Rows from expert 3 of block 5, named by matrix and row number. Rows with one number belong to one neuron. Each number is 128 + 32 x the weight over the matrix's rms, rounded and kept within 0 to 255. All counts start at 0.
# gate: expert gate (model.blocks.5.mlp.gate, 16x64x128), inputs 0-127
# up: expert up (model.blocks.5.mlp.up, 16x64x128), inputs 0-127
# down: expert down (model.blocks.5.mlp.down, 16x128x64, transposed), outputs 0-127
gate.1 [142 166 104 132 163 111 132  98 118 141 136 116 136 124 132 130 110 142 143 128 107 123 126 112 118 131 148 125 144 121 121 128 114 132 108 141 126 122  44 116 121 117 127 160 141 136 136 149 130 106 111 107 131 138 151 124 118 147 135 125 105 121 141 146 108 134 156 124 100 130 130 160  96 134 115 137 106 145 131 129 148 127 104 124 123 129 135 133 150 137 127 165 131 130 123 134 125 152 127 131 127 146 128 160 116 121 153 110 120 133 136 138 139 121 125 139 125 156 128 132 128 117 149  89  13 127 160 130]
up.1 [123 156 127  85 125  91 124 140 117 127 134 164 109 101 190 145  73 107 131 118 135 135  98 104 135  93  94  61 139 165  82  67 115 176 104 123 106 150  62 108 164  91 102 131 113 182 128 144 160 127  94  80 136  73 166  81 123  96 179 113 163 168 124 105 104 107 134 136 120 136 143 143 126 138 134 153 118 132 151 134 120 126  92 113 160 125 157 128 154 139 131 156 138 114 124 146 157 138 155 155 127 157 161 183 183 124 159 140 143  85 140 138  87 126 134 167 123 122 151 119 129 120 152 131  44  91 154 158]
down.1 [114  75 120 126  74 167 145 126  89 140 117 129 119 127 107 151  88 164 138 133 176 126 118 121  92 104 148 148 121 151 118 190 119 130 137 131 128 136  82  78 137 134 108 142 119 129 218 130 137 149 109 113 150 206 119 109 120 116 135 124 124 139 138 132  88 108 122 131 144 145 116  98 118 141 117 146 153  70 131 101 119 155 101 110 116 124  82 117 128 121 133 116 123 134 129  94  93 125  92 127 147 110 121 108 124 127 127 123 104 154  98 131 157 104 155 116 146 108 148 101 128 133  92 121 106 126 103  93]
gate.2 [138 104 154 113 163 119  95 155 114 104  61 132 125 108 128 134 132 130 133  95 199 107 111 137 134 155 149 102  82 121 135 149  48 149 127 124 158  93 168 100 121 129 129 137 129 137 111  91 139 121 117 129 130 118 121 126 164 103 144 132 104 120 132 150 165 119 157 127 141 124 137  77 112 175 115 171 117 120 136 139 110 159 128  61 163 122 118 126 114 101 130 144 125 132 132 217 114 135 131 115 151 191 126  99 136 162  96 116 101  68 106 157 172 162 127 158 124 102 116 178 177 126 116 139 103 148 120  97]
up.2 [101  79  82 109 107 121 151 139 138 175 199  62 145 145 118 126 165 106 137 168 173 175  77  88 120  47 147  93 196 105 109 135 238  82 149 159 143 166 138 182 101 137 118  90 107 166 113 209 110 158 151 108 106 109 159 132 130 141  73 103 126 143 165  50  80 112 167 138 153 100  75 152 125  54 181 137 165 127  88  99 124  57 124 253 102 135 159 146 187 119 113  46 150 124 144   0 103 129  62 121 131  78 128 120  95  81 128 147 151 236 138 134 150  85 132 149 151 120 173  78  92 148 159 135 166  79 128 167]
down.2 [121 128 118 126  99 165 127 138 103 126 148 131 106 130 155 120  60 132 132 133 255 110  92 114  56 108 101 122 118 111 132 167  94 143 139 122 123 150  39  27 126 127 116 119 137 133 105 134 122 127 135 103 118  52 148 134 129 142 132 133 131 123 146 129  71 151 133 146 145 145 136 167 121 119 145 137 134 104 137 132 137 108 124 116 129 128  92 125 129 145 115  59 125 130 114 120 120 117  97 151  97 162 170 154 135 135 102  97 131 121 128 146 188 137 131 130 104 134 123 137 131 102 138 246 114 132 135 137]
gate.3 [127  60 143  95  98 138 168 118 108 112 132 103 168 150  92 173 160 186  61 160 153 149 167 133  99 129 166 120 101  78 115 162 175 100 169 124  63 175 162 153  66 126  81 166 156 113 157 116 116 195 124 161 122  89 132 127 111 147 110  55 191 126 141  90 113 211 242 114 189 207  82 163  77 142 110 115  86  74  71 197 131 130 117 148 118 125 183 133 138 189 146 102 109  91 122  64 147 193  85  90 149  98 139 103 165 104 113  90 122 147 128 138 122  81 136  87 108 180 119  69 106 162 124 128 141 124 121  89]
up.3 [130 157 126 151 115 131 108 118 133 139 132 144 111 150 140 152  83  95 115 137 134 150 139 133 145 145 140 147  70 151 130 146 171 132 147 125 106 109 174 192 161 160 146 153 147 130 123  66 105 122 138 136 109  78 147 129  84 180  68 160 151  39 135  58  83 143 133 165 125 116 151 111 133 118  72 149 128 110 146 192 150 112 164 100  75 139 108 119  96 136 175 178 157 114 134  62 133 161 140 159 115  26 155 106 115 115 146 101 121 139  86 123 104 140 114 147 120 142 118 119 102 107 179 152 163 116 142 146]
down.3 [124  23 121 149 172  76 108 116 118  99 146 115 156 128 142  87  72  32  58 178 111 117 141 111 216 158  96 116 148 198 120  22 102 129 116  95  85 175 116  86 147 150 147  97 117 107  85 184  83 134 153 117  92 118 133 156 174 137 112 101 142 208 172 190 153  91 127 104 121  63 161 186 158 178 190 145 120 107  75 111 128 150 126  74  90 116 147 122 161 184  86  78 124  72 118 148  85 205  94  90 134 100 155 195 134 138 109 160 160 100 161 117  67 135 120 141  88 192 134 140  98 169  93 143 178 103 169  94]
gate.4 [114 104 115 125  76 147 119 171  93 153 134  85 112 129 122  51 189 140 139 142 120  97 135 127 141 137 109 106 203 102 118 137 120 105 106 145 123 148 102  19  73 103 131  95 129 122 176 225 109 108 108 136 106 120 104 131 212  93 211 101 103 224 128 226 234 109  91  51  82 147 124 113 126 203 168 160  95 152 106  37 104 141 126 161 153 145 139 129 142 104  87  75 130 131  82 206 133 125 126 139 123 255 119 119 103  94 130 118 156 159 148  87 123 101 117 105 154 138 121 200 141 130  89  91 129 189 164  74]
up.4 [154 177 151 105 115  98 114 130 126 141 107 168 108 144 185 135  90  85 160  77  60 158  76  94  86 135 108 133 155 180  89  51 104 174  63  89 169 112 146 136 214 191 139  91 129 103 138 104 111 126 151 105 163 132 122 127 103 121 113 163 150  72 126  66 116  67  42 195 146 110 192  97 130 100 144 126 167 137 151 161 153  84 146  99 103 146  85 142 126  81 134 181 131 163 147 108  96  75 154 160 168 149 144 183 110 138 223 146 147  61  86  88 136 219 116 140 113 115 138 117 140 103 142 129 126  97 114 177]
down.4 [106 186 111 102  90 117 166 137 110 142  80 121  94 147 117 168 162 146 171  76 136 144 130 123  29 131 122 148 164  88  95 189 189  88 121 129 158  80 130 137  95 141 108 131 107 131 116 101 158 130 112 152 136 172 111 124  60 124 146 177 100   9 113  88  83 141 108 156 135 168 116 111 109  84 110 135 111 143 143 153 139  94 103 177 141 114  44 116 139  70 157 198 127 166 142 173 186 109 181 133 148 153 117  78 139 149 120  93 128 183  86 155 205  94 153  97 123 104 185 134 130 106 148 148 106 114 139 154]
gate.5 [165 133 145 138 130 150 128 156 100 137  94 146 151 100 110 131 120 111 144 117 152 162 110  89 103 133 220 132 145 157 108  98 137 126 117 119 134 131 132  93 166 161 138 111  93 127 218 130 148 102 119 100 134  89  93 144 127 107 128 120 136 144 135 110 135 114  79 127 181 148 119 112 133 151 132 125 111 122 169 142 125 132 126  97 111 118 129 108  69 102  90  72 123 125 136 127 137 124 107 125 130 132 148 208 121 182 186 124 156 143  87 133 124 144 132 116 118 116 138 136 151 110 158  57  84 137 104 121]
up.5 [159  46 124 100 168  85 105 120 155 144 132  90 106 182 159 128  86 116 101 108 208 181 119 145 139 119 149 130 140 146 151 140 146  93 138 164 149 166 135 101 143 129 128 139 109 130  68 128 104 105 100 154 119  56  56  53 124 133 111 156 139 106 121 108  80 136 119 134 164 160 158 101 120 107 121 126 101 121 117  91 126 137 133 134 104 203 119 117 115 137 140 141 107 143 126  74 141  99 180 144 127 110 125  86  90 178 181  96 107 133  79 137 243 152 141  97 154 125 105 127 145 135 165 227 191 121  88 110]
down.5 [134 119 175 149 122 146 105 151 179 142 171 145 116 112 168 155  56 101 115 154 223 174 125 146 193 111 128 140  67 124 132 126 140  98 141 157 129 113  39  44 120 116 141 112 107 127 108 180 119 131 148 115 173  57 118  92 150 113 122 139 168 126 117 186 157 111 150 107  89 108 139 115 124 106  90 143 148 153 114  75 119 119 123 114 103 144  54 149 128  93 158  64 143 121 143 157 136 124  92 135 127  68 127 130  86 170 101 161 109 125 105 152  99 124 141  71 165 140 129 111 104 144 117 255 126 100 137 168]
gate.6 [ 82 112 152 163 122 106 121 109 169 128 123 148 129 133 141  92 153 129 113 110 131 136 125 119  99 122 104 116 133 112 124 126 159 144  69 101 133 184 171 110 148 111 131 107 165 118 133 134 123 139  92  82 125 139 137 132 153 118 113 131 159 134 134 111 100  89 179 181 104 110 151 118 131 195 144 139 152  48 126 132 123 140 101 115  86 130 187 143 149 151  93 134 123 148 107 126 124 129 115 133 146 215 111 121 116 167 165 118 153 119 151 113  86 143 145 163 107 122 125  80 165 164  86  85 134 112 180  93]
up.6 [140  95 112 136  80 203 113 178 171 155 137  56  90 134 105 128  53  82  79 153 203 152  91 198 201 151 203  81 129 131 124 160  57 138 158 128  99  62 143 155 113  99 113 164 137 121 172 104 135  77 132 108 130  78 139 139  88  95 174 129 150 142 121 169 210 153  88  61 147  98  81 199 109  28 107 135  71 232 134  99 143 105 143 149 182 125  31 150 112 121 154 118 123 151 132 161 135 160 167 136 145  14 165 153 107  41  22 148  85 191 136 129 188 104 128 114 136 132 135 199  58  73 201  95 131 208  60 138]
down.6 [150 120 131 120 124 143 140 120 165 128 123 142 138 147 154 149 121 135 124 124 201 123  99 134  57 146 129 114 156 140 130 128 139 126 130 133 121 111  58  54 142 120 129 116 135 155 106 124 130 116 131 141 135  80 133 131 124 132 137 116 133 117 145  86 122 138 149 126 141 126 114 128 135 134 135 132 111 144 120 141 132 140 119 154 138 144  86 135 123 142 154  98 109 137 137 130 138 150 140 105 107 153 118 129 135 111 130  96 139 123 143 109 191 118 140 132 139 134 107 138 164 127 128 222 128 105 117 134]
gate.7 [107 121 128 137 142 116 146 102 135 132 162 116 136 127 131 147 107 139 147 148 124 138 125 127 105 118 135 142 116 111 109 148 118 121 104 138 144 149  78 146  97 145 154 124 119 131 161 133 148 137 136 133 136 158 132 114 137 120 117 144  95 110 135  75 107 150 156 144 125 137 120 132 146 133 118  94 139  96 127 132 139 143 106 119 115 149 118 168 144 108 161 194 116 135 118 106 142 100 140 155 136 121 108  95 102 143 192  93 124 139  93 135  73 137 175 125 150 105 125 131 160 114 118 113  99 102 100 104]
up.7 [145 100 140 153  66 132 143 167 123 126 148 119 121 114 192 100 167 136  94 105 183 126 184 144  59 138 109 100 121 127 102 193 115 104 112 144 157 150 177  80 131  95  92 121 129 130 124 152 115 153 158 125 110  76  98 155 122 101 145 146 143 157 157 160 151 132 112 110 120 138 133 112 140 125 145  85 105 165  83 127 117 140 124 143 155 145 153  88 144 144 125  77 114 136 101 153 152 124 130 133 127 175  83 121 101 139 104  89 173 132  79 119  79 149 111 131 130 110 164 167 146 118 123 156 163 182  75 126]
down.7 [136 131 109 123 147 110 112 117 109 123 123 125 131 146 136 139  85 111 134 109 166 121 178 149 202 120 119 135 126 130 147 153 129 139 133 129 130 119  88  89 154 129 114 144 107 124 124 142 122 139 144 121 119  89 116 121 134 132 122 129 120 143 129 132 108 117 119 126 128 125 135 155 138 147 141 147 128  98 129 111 138 108 119 127 123 132  63 131 128 118 101  99 116 122 117 157 129 141 127 137 123  86 124 121 133 130 113 161 133 143 132 115  63 122 129 142  93 133 160 133 150 126 116 160 119 146 111 152]
gate.8 [ 72 146 104  96 138 154 151  95 119 114 137  81  94 102 142  51 134 157 138 116  94 134 129 126 134 151 118  94 201 131 121 158  76 126 108 178 133 123  90  38  83  84 148  90 127 126 154 189 123  84 104  99 153 112 104 126 199  84 188 145 104 195 117 226 216 127 204  51 115 118 151 114  99 160 164 142 155 161 123  21  79 156 121 135 150 145 121 123 138 143 117  83 100 128 107 199 164 107 129 125 104 210 118 113 108 110 165 129 122 139 170 134 133 113 155 133 120 118 121 182 157 111 120  95 126 199 133  94]
up.8 [107 140 123 104 109 151 122 144 103 127 101 110  71 129 167 118 156  81 143 103 143 110 134 117 100  85 109  76 170 140 119 138  83 152 144 158 149 124 139 109 125 144 150 148 159 111 151 163 160  79 121 183 164 126 111 142 158 107 129 187  82 125 124 157 135 117 165  71 132 121 113 129 147 139 117 138 135 117 161  53  97 112 143 153 139 134 125 132 109 140 126 123 117 136 103 128 144  60 126 105 102 195 110 124 135 106 146 136 144 150 141 110 121 147 129 178 139 135 108 132 138 123 133 121 119 105 118 108]
down.8 [169 136 186 101 145 141 122 126 147 123 104  87 117 136 131  60 159 143 177 105 103  95 130  61  69 209 161 168  90 105 139  67 175 126 149 178 145 112 166  36 158 102 116 117 144 128 207 148 136  77 125 146 172 126  81 129 123 155  80 106 133 207  99 222 235 127 130  63 143  88  85 116 117 142 167 110 139 162 169  63  70 187 129 133 107 140 164  99 114  88 147  78  95 150 161 202 102 110 136 142 126 101  98 140 135  91 120 113 129 127 149 145 144 129  92 140 123 128 150 204 165 124 137  96 131  46 115 120]
gate.9 [170 141 167  96 169 129 139 125  79 110 131 162 145 140 137 157 166 128 111 135 202  91 148 109  98  76 182 171 115 117 127 119 121  69 181 128 123 126 176 156 130 141 105 113 120 132 149 126 126 167 147 159 131 115 107 123 108 143  97 131 169 119 121 113 116 169 118 161 100 132 116 129 103 117 112 117 157 100  98 117 123 106 129 161 141 106  66 152 142 126  96 137 155 118 143 106  89 101 124 101 176 138 163 114 164  81 104 116 126 109 102 137 176 124 151 117 167 158 117 118 111 147 101 121 101  96 119  98]
up.9 [ 94 113 123 101  81 140 158 104  98 207 155 135 145 120 123 158 171 121 170 154 168 112 105  80  80  83  87 176 141  94  69 177 110 169 124  93 118  96 197 129 108 104 142 131  96  96 124 115 120 184 131 148 105 119 123  92 113 153 110 122 166 116 150 158 132 117   0 123  80 101  72 164 146 154  92 118 164 129 164 151 164 156 128 122 149 219 104  95 178 142 107 116 136 116 115 156  51 102 129 132 149 209 118  86 120 110  98 157 146 133 117 130  74 138 103 121 141 119 155 125 147 138  84 201 119  99 143 185]
down.9 [122 129 142 149 151 124 138 128 126 140 110 144 143 136 154 138 164 127 136 145  20 125 129 118  80 144 114 123 136 126  78   0 108 125 138 113 148 133 175 218 161 149 143 131 136 136 130 116 147 112 146 162 158 173 125 112 105 153 142 120 176  94  63 122 120 108 128 115 135 108 127 143 149 101 107 114 122 166 120 114 109 164  92 145 161 181 179 143 157 153 161 190 130 121 153  54 199 104 135 151 110 181 125 171 111 123 133 122 142 129 123 113 148 113 143 100 167 116 133 140  96 118 157  93 180  99 131 112]
gate.10 [181  78 170 195 127 147 164  84  93 125 157 174 138 151  88 120 139 176  73 142 130 140 157 127 100 136 102 148 132  97 155 167 139  59 124 147 107 140 128 121 114  73  97  70 142 146 153 161 109 184 120 132  81 122 152 104 216 112 133 137 162 146 154 150 186 127 140 138 109 137  65 147 122 156 140  95 108 137  96  83  85 150  98 104 148 105 134  98 124 160  87  98 182 108 195 165  97 190  62 105  89 151 151 105 106 105 107  85 177 149  90 134 137 135  99  80 105 150 139 143 115 112 110 105 129 170 139 102]
up.10 [148 149 134 164 123 123 143 105 177 112 117 138 150 133  82 101 167 137 111 147 109 130 132 120 149 168  97 136 129 106 119 125 121  96 124 107 118 161 121  80 153  87  71 111 119 123 102 167 100 137 118 130 112  79 114 163 204  83 161 129 133 165 149 174 187 149  90  63 100 130  79 160 134 215 160 138 114 167 128  71  96 161  94 118 155 102 198 125  67 137  63 123 107 117 146 191 135 154 114 106  98 219 114 103 125 142 134  71 124 146 107 118 119 155 118 136 106 156 152 167 138  91 133 130 122 195 127  79]
down.10 [ 84  70  76 205 159 163 122  81  80 150 119 160 180  86 157 173 104 132  67 155 158 108 161 168 195 139 131  65 214 173  99 140 117 163 148  70  92 155 112 245 103  79 163 163  92 159 155 126 106 163 118 105  64 167 170 134 145  86 168 132 130 126 163 119  80  81 108 172 130  97 178 161 134 130  99 154  91  96 125 174 142 156 141 170 101  71 100 116 147 171  99 140 179  95  46 105 177 208 120 101 106 138 187 114 150 129 126 169 109 157  99 150  79 149 143 170 134 156 120 120 117 146 112 120 112 122 114 138]
gate.11 [115 119 135 121  95 171 152 111 120 118 158 118  71 132 100 144 113 170  91 136 134 137 113 185 127 120 147 165 100 184 107 133 106 154 182 181  70  36 134 156 216 151 133 118 139 139 133 126  87 139 114 162 153 106 128 138 146 113 174 138  89  90 130 151 128 148 188  92  64 104 117 122 115  92 125 122 115 158 110 122 125  88 136 118 188 107 101 132 145 155 160 105 111 130 144 148 154 141 137 126 153  67 142 105  70 103 114 157 147 142 101 160 141 149  91 138 151 113 128 159 161 126 153 101 129 114  81  61]
up.11 [159 142 110 128 170 109 127 134 120 129 102 202 162 149 160 118 119 109 150 142 113 152 162 143 171 196  69 114 132 112 117 159 101 102  76  97 171 157 178  68  88 146 108 127 152 102 117  83 128 139 149  94 110  97  96 100 127 149  90 120 145  74 111 131 117 132 125 176 128 165 137 110 140 207  76 120  94  70 151 133 158 197 123  53  64 140 217 117  76 102 132 175 156 101 114 142 139 105 123 139 127 151 145  90 218 170 174  85 119 119 124 125 100 179 152 133 104  96  97  98 133  96 126 117 132 167 178 125]
down.11 [101 121 166 183 137  74 121 147  88 128 103 138 150 112  91 106 132 104 182  71  55 143 117 159 208 103 143 127  65 173  84  77 146 196 106  84 150 180 147 156 253  88 190 188 150 114 194 170 147 111  72 135 129 129 107 102 124 118 147 118 166 201 105 119 183 172 168 129 152 129 152 151 104 117 188 144 152 119  93  93 132 156  83  96  98 153 101 127  97 129  94 111 121 102 155 133 153  99 204 144 119  85 134 170 185 175 185 148 135  98 182 145  84 124 101 152  89 158 189 116  97 120  90  70 112 172  88 157]
gate.12 [ 97 114 140  87  12 173  90 103  85 138 142 116 122 112 154 120 103 117 130 147  97 132 125 119 148 135 156 101 139 109 110 182 131 115 133 111 133 167 125 184 126 115 142 132 140 142 165 132 151  99 150 113 132 139  94 105 143 133 162 135 133 127 127 167 156 132 250 119 104 123  95 128 141 137 146 102  85 152 140 112 109 107 101 127 126 141 166 174 150 143 120 142 119 114 108 123 104 130 116 147 123 148 142 112  72  82  87 104 181 144 140 109 143 113 153 172 124 137 114 130 143 125 128  67 133 149 122 118]
up.12 [137 129 165 137 255  84 129 130   0 156 138  99 126 116 130 141 110  91 114 151 185 106 136  92  63 111 144 166 115 131 158  87 118 157 148 123 150 105  52 167 106 137  92 123 131  87  80  91 147 139 152 169 143 192 125 150 136 145 155 151 172 114 130 119 154 168 133 144  91 136 110 194 144  65 124 121 130 102 153 161 113 145 111 175 188 129 155 112 100 137 124 142 121 162 133 119  94 154 102 147 121 141 133  82 154 106  18 134 158 174 118  85 198 119 107 109 110 152  55 165 161  88  98 161  88 130  72 113]
down.12 [120  83 120 129  40 199 126 119 142 122  98 138 134 139  87 127  73 143 125 136 255 119 155 117  87  99 129 154 105 134 124 190 117 130 119 123 140 143  61   2 149 152 133 149 123 124  81 117 119 130 105 119 128 142 121 127  97 137 129 132 115 142 141 124 125 129 126 131 139 109 136 156 132 150 140 129 129 105 126 120 118 150 159 144 125 110  54 105 139 129 112  67 116 133 118 190 130 103 137 164 134 108 131 146 135 146 118 127 100 131  76 127 185 116 129 136  78 138 123 138 146  92 124 255  90 136 112 133]
gate.13 [110  74  87  77 158 151 173  22 117 155 179 171  88 145 118 137  88 151 154 183 135 132 164 189 104 151 105 191 136  60 132 147  95  70 183 146 110  56 141 129 153 108 144 166 128 111 196 106 162 126  99 158 141 128 100 149 149 160 199 159 106 130 173 218 207 172  76  92 107 155 113  72  64 141 113 165 108 173 106  83 157 168  96  99 170 144 109  77 109  87 137 143 109  95  66 119 112 170  84 151 137  94 129  96 109 115  72  95 172 148  79 109 153 100 126 142 188  80 116 157 146 115 189 106 105 165 127  86]
up.13 [124 108  85  65 117 156 146  96 173 163 135 109  70 135 148 108  53 117 139 172 123 140 169 164 123 133  99 133 152 113  96 115 100  98 162 127 136  88 160 114 129 104 186 164  94 104 136 128 163 102 130 112 157  84 149 206 105  93 209 108 125 151 135 156 203 145  90 108 125 150 100 101 127 126 111 172 136 179 120 123 172 162 122 100 125 114 104  65 124  79 159 139 128  86  75 114 130 144 137 133 127 100 132 112 127  85 110  81 128 133 120 111 175 113 137 171 122  95 156 187 118  81 213 202 125 185 104 160]
down.13 [130  31 152 101 113 141 113  85 160 154 163 122  59 138 114 111 114  81 117 153  91 141 113 127 164  88 162  96 129 195 138 188  87 145 186 154 113 130 157 180 110 100  92  93 154 110 193 127 149 166 152  90 157 170 130 161 146 100 147 174 135 156 144 118 179 185 141 160  88 124 135  42 154 112 188 101 151  77  97 110 150  86 137 131 115  86 133  95 163  91 108 117 149  92 191  99 105 102 116 133 164  86 120 180 109 137  86 152  87 147  94 171 127 176 107 112 130  83 129  98 152 144  78 110 117 187 132  90]
gate.14 [131 131 159 141 104 153 142  97 112 138  95  97 110 112 119 120 156 208 109  56 126  56 124 144 130 157  79 109 110 116 123 143  20 148 106 125 104  75 106 106 102  82 147 135 108 127 143 113 142 145 115 131 139 103 136 128 226  81 218 125 119 181 136 234 243  99 208 100  51 103 121 103 107 203 148 134 107 145 115  91 139 163 110  55 226 126  69 133 137 144  97 141 126 130 112 255 131 140 158 142 134 255  98  90  98 119 107 147 123  48 143 138 131 150 114 112 112 163 134 214 182 109  44  79 146 180 105  56]
up.14 [119 197 150 143 110 138 128  50 124 156  72 163 121  70 107 150 113 162 138 124 165  69 153 121 118 139 113 136 123 134 135 147  61 126 157  97 125  73  87 139  94  96 137 138 137 161 145 124 126 157 144  88 134 107 103 131 180  98 171 127 102 164 159 203 181 127 153 113  78  80 148 132 107 146 156 105 118 163 127 113 134 138 110 101 212 150  54 128 142 139 111 141 110  98 129 255 134 139 132 110 108 173 153 136  90 102 107 159 130  93 125  76 116 133  91 122 104 124 124 170 153 136  77 113  96 177 158 127]
down.14 [123 150 101 172 155 158 113 152 167 130  75 126 139 134 151 100 105  70 127  60 147 186 111 130 147 176 175 122 182 152 144  76 228 120  93 135 133  95  83  90 137 108 145 134 126  89 142 119 121 140 119 133 147  75 121 143 216 164  81 127 124 174 123 229 216 134 114  95  87 146 115  73 140 200 135 143 144 127 113  87 112 176 136 200  34  86  75 152 131 128 100  83 135 141 157 255 110 120 138 114 148  47 102 120 118 121 141 138 137 216 133 121 101 115 132 129 103 152 155 180 190 142  61 125 127  72 118 101]
gate.15 [143 124 143 140 101 128 104  94 111 126 133 158 147 127 122 217  90 117 145 119 146 148 155 104 116 112 166 175  28 115 116  82 146 136 168 107 115 125 202 254 150 142 159 146 131 129 128  57 151 154 116 156 117 123 151 127  23 146  51 133 156  12 144   8   0 130 253 221 133 114 109 107 137 124  71 139  94  83 173 255 156  98 116  65  65 151 141 167 151 150 164 206 125 132 109  38 124 118 165 141 128  63 145 151  92 169 136 113 147  74 119 144 149 182 127 158 100 144 133  48 176 148 168 123 104  53  97 140]
up.15 [118 123 110 131 118 126 164 139 176 137 112 162 107 164 126 127 109 128 144 141  82  81 121 151 134 150  63 139 117 156 112 158  75 144 147 130 174 125 132  59 122 100 105 133 114 121 101  86 130 145 114 104 116 102  73 123 167 109 178 110 139 139 104 217 195 138   0 110 126 129 129 125  90 165 122 123 154 169 106  72 103 147 127 123 168 129  76  70 116 120  97 145 138 118 159 222 129 111 126 114 139 176 175  75 151 122 124 176  88 133 145 126 129 143 132 131 110 115 153 184 116 177  89 164 121 186 152 147]
down.15 [123 131 137 136 135  99 106 145 141 158 167  96 123 140 132  52 161 110 129 203   0 151 102 153 196 113 162 143  31 141 141  42 133 137 125 129 137 178 255  69 142 112 132 146 136 119 125 202 117 117 165 124 134 147 104 133 210 122  71 123 105 237 133 245 229 171 146  41  97 119 141 180 136 152 123 115 126 174 113  29 101 162 125  37  86 120 163 159 131 164 106 134 132 137 126 109 118 126  81 131 115  76 131 129 112 153 104 169 105  57 163 108  49 138 125 164 159 132 141 151  69 130 116   1 129  96 201  98]
gate.16 [153 145 136 129 156 108 162 163 134 179 123 110 129 137 123 134 165 149 197 126 204  38 177  94 152  86 168 134 143 142  87 107  51 105 180 120  93 105 100 155 133  42 123 121  66 120 154 127 155 133 174 157 105 146  62 109 124 155 182 152 101 171  96 157 147 120  84  76  65  69  91 107 135 151 140 120 112 146 148 113 116  92 157 126 196 114  25 160  98  92 120 161 153 130 130 195 196 100 136 117 149 172 112 139 135  69  48 146 159 126 121 141 127 103 119 132 123 182 150 138 137 149 109  97 139 135  70 105]
up.16 [110 119 125 155 137 181 194 139  65 115 128 155 125 145  93 118 133 136 126 114 130 115 130 128 114 130  99 114 102 111 184 142 144 142 164 155 106 131 153 112  99 109 163  70 145 147 141 135 149 126 140 132 145  90 111  22 141 131 125 167 154 152 129 136 141 142 153 139 117 174 106 109  98  84 155 162 146 152 101 125  98 132  71 125 125  96  93 105 138 112  90 108 138 132  76 161 168 110 142 136 169 139 115  99 161 116 106 165 131 140  91 148 125  96 127 139 137 138 108 171 148 135 121 177 106 114  90 124]
down.16 [164 112 221 110 136 118  59 140 141 154 125 133 136  90  94 175 160 154 190  77  70  74 150 130 133 127 129 124 129 103 129 109 128 122 135 147  93  66 141 150 138  99  95 129 149 117 184 136 180  77 140 119 185 153 116  69  96 131 155  90 120 191 136  85 106 121 108 100 149 151 140 145 132 124 153 110 133 132 158 144  84 144 135 134 191 123 157 153  93  93 145 124 115 122 147  58  87  98 170 113 132 113  97 121 153 133 146 122 129  81  98 111 108 135 168  77 128 149 142  96 109 123 138 108  80 152  65  73]
gate.17 [130 108 140 114 156 158 133 137  59  99 150 105  83 121 117 126 112 125 140 114 130 134 137 133 133 137 161 131 112 131 128 178 124 122 124 156 146  91  91 146 130 122 125  83 134 100 195 132 145 105 110 143 132 132 101 111 136 140 123 129 130 134 147 118 145 124 204 128 141 157 117  92 162 131 136 123 141 123 112 134 100 131 123 113 104 150 179 165 122 148 142 142 133 126 105 133 115 128 108 144 115 133 163 101 121 137 123 133 159 130 134 151 144  85 158 129 141 116 116 135 163 109 119  55  96 106  67  80]
up.17 [114  52 122  99 132 213  74 115 115  98 131 142 115 116 107  99 144 139 134 136 138 123 166 171 104 137  72 125  92 114 119 199 120 116 139 102  92 141 164 100 111 140 159  98 125 109 148 137 149 135 185 171 167 148  58 134 136 141 113 135 139 205 175 147 174 125 255  98 130 151 139  96 139 143 155 135 140  88  81 119  88 157 116 108 142 131 155 146 137 173 159  91 120 101 115 129 183 106 141 112 118 121  98  18 118 154  66 128 197 121  99 128  82  95 163  64 168 147  30 144 144 121 110 156 215 127  60 138]
down.17 [121 163 117 134  28  87 151 115 101 113 114 145 138 113 120 121 173 122 138  85 155  85 156 108 159 126  94 110 117 112 113 198 132 131 113 109 107 119 196 124 127 132 133 106 119 127 101  96 134  99 104 171 121  98 130 135 100 149 149 142 149  77 128  75  86 140 139 143 134 153 104 137 113 110 131 110  92 129 137 169 153 113  99 154 129 120 146 121 144 122 140 165 122 118 131 122 151 137 161 153  92 146 129 119 116 105  99 117 123 143  96 140 131 139 113 111  90 131 114 141 122 137 166 152 127 166 141 144]
gate.18 [122 155 153 101 138 111 102  89 180 147 131 144 120 119 130 109 128 108 140 140  94 119 122 142 112 118 147 133 170 106 117 111 121 140 127 116 132 134  76 127 132 118 132 132 141 104 175 126 115 141 122 146 121 195 182 117 121 139 148 106 121 115 110 132 100 122 179  98 120 107 121 165 137 110 106 160 121 148 107 132 146 137 135 140 120 124 106 163 140 156 138 140  97 121 123  98 157 153 108 105 104 116 107 143 122  97 156 119 130 122 133 124 130 122 154 137 104 147 113 108 102 123 149  81 158 137 119 151]
up.18 [145 156 167 134 143 111 143 149 255  94 123 108 105 137 132 128 140 135 120  97 166 156 148 142 115 138 176  50  57 125 141 147 147 104 139 118 144 124 164 137 129 115 137 134 150 138 144 120 114 144 146 125 106  72 159 122 154  93 129 126 137 125 119  94 153 103  65 186 128 114 129 107  83 116 136  98 126  99 131 126 117 130  79 118 119 129 164  99 124 103 119  97 100 158 118 146 124  90 195 148 124 157 132  83 132 178  94 124 123 107  88 135 115 156 123 116 123 127 153 150 176 155 104 131 169 113 110 152]
down.18 [159  82 134 136 158 186 136 133  56 125 140 127 125 127 122 132 127 136 118 153 141 154 121 111 136 116 145 124 132 146 115 111 118 107 138 136 152 111  84 159 128 116 137 124 129 132 106 115 129 135 121 131 142  99 129 126 133 116 134 122 135 135 129 113 146 136 143 120 134 118 137 124 123 115 122 157 121 138 105 125 123 122 104 111 123 134 127 136 121 107 138 114 132 130 126 132 115 120 115 131 154 137 138 142 128 143 147 131 103 122 132 137 110 125 144 125 155 107 114 117 140 132 129 125 134 128 113 104]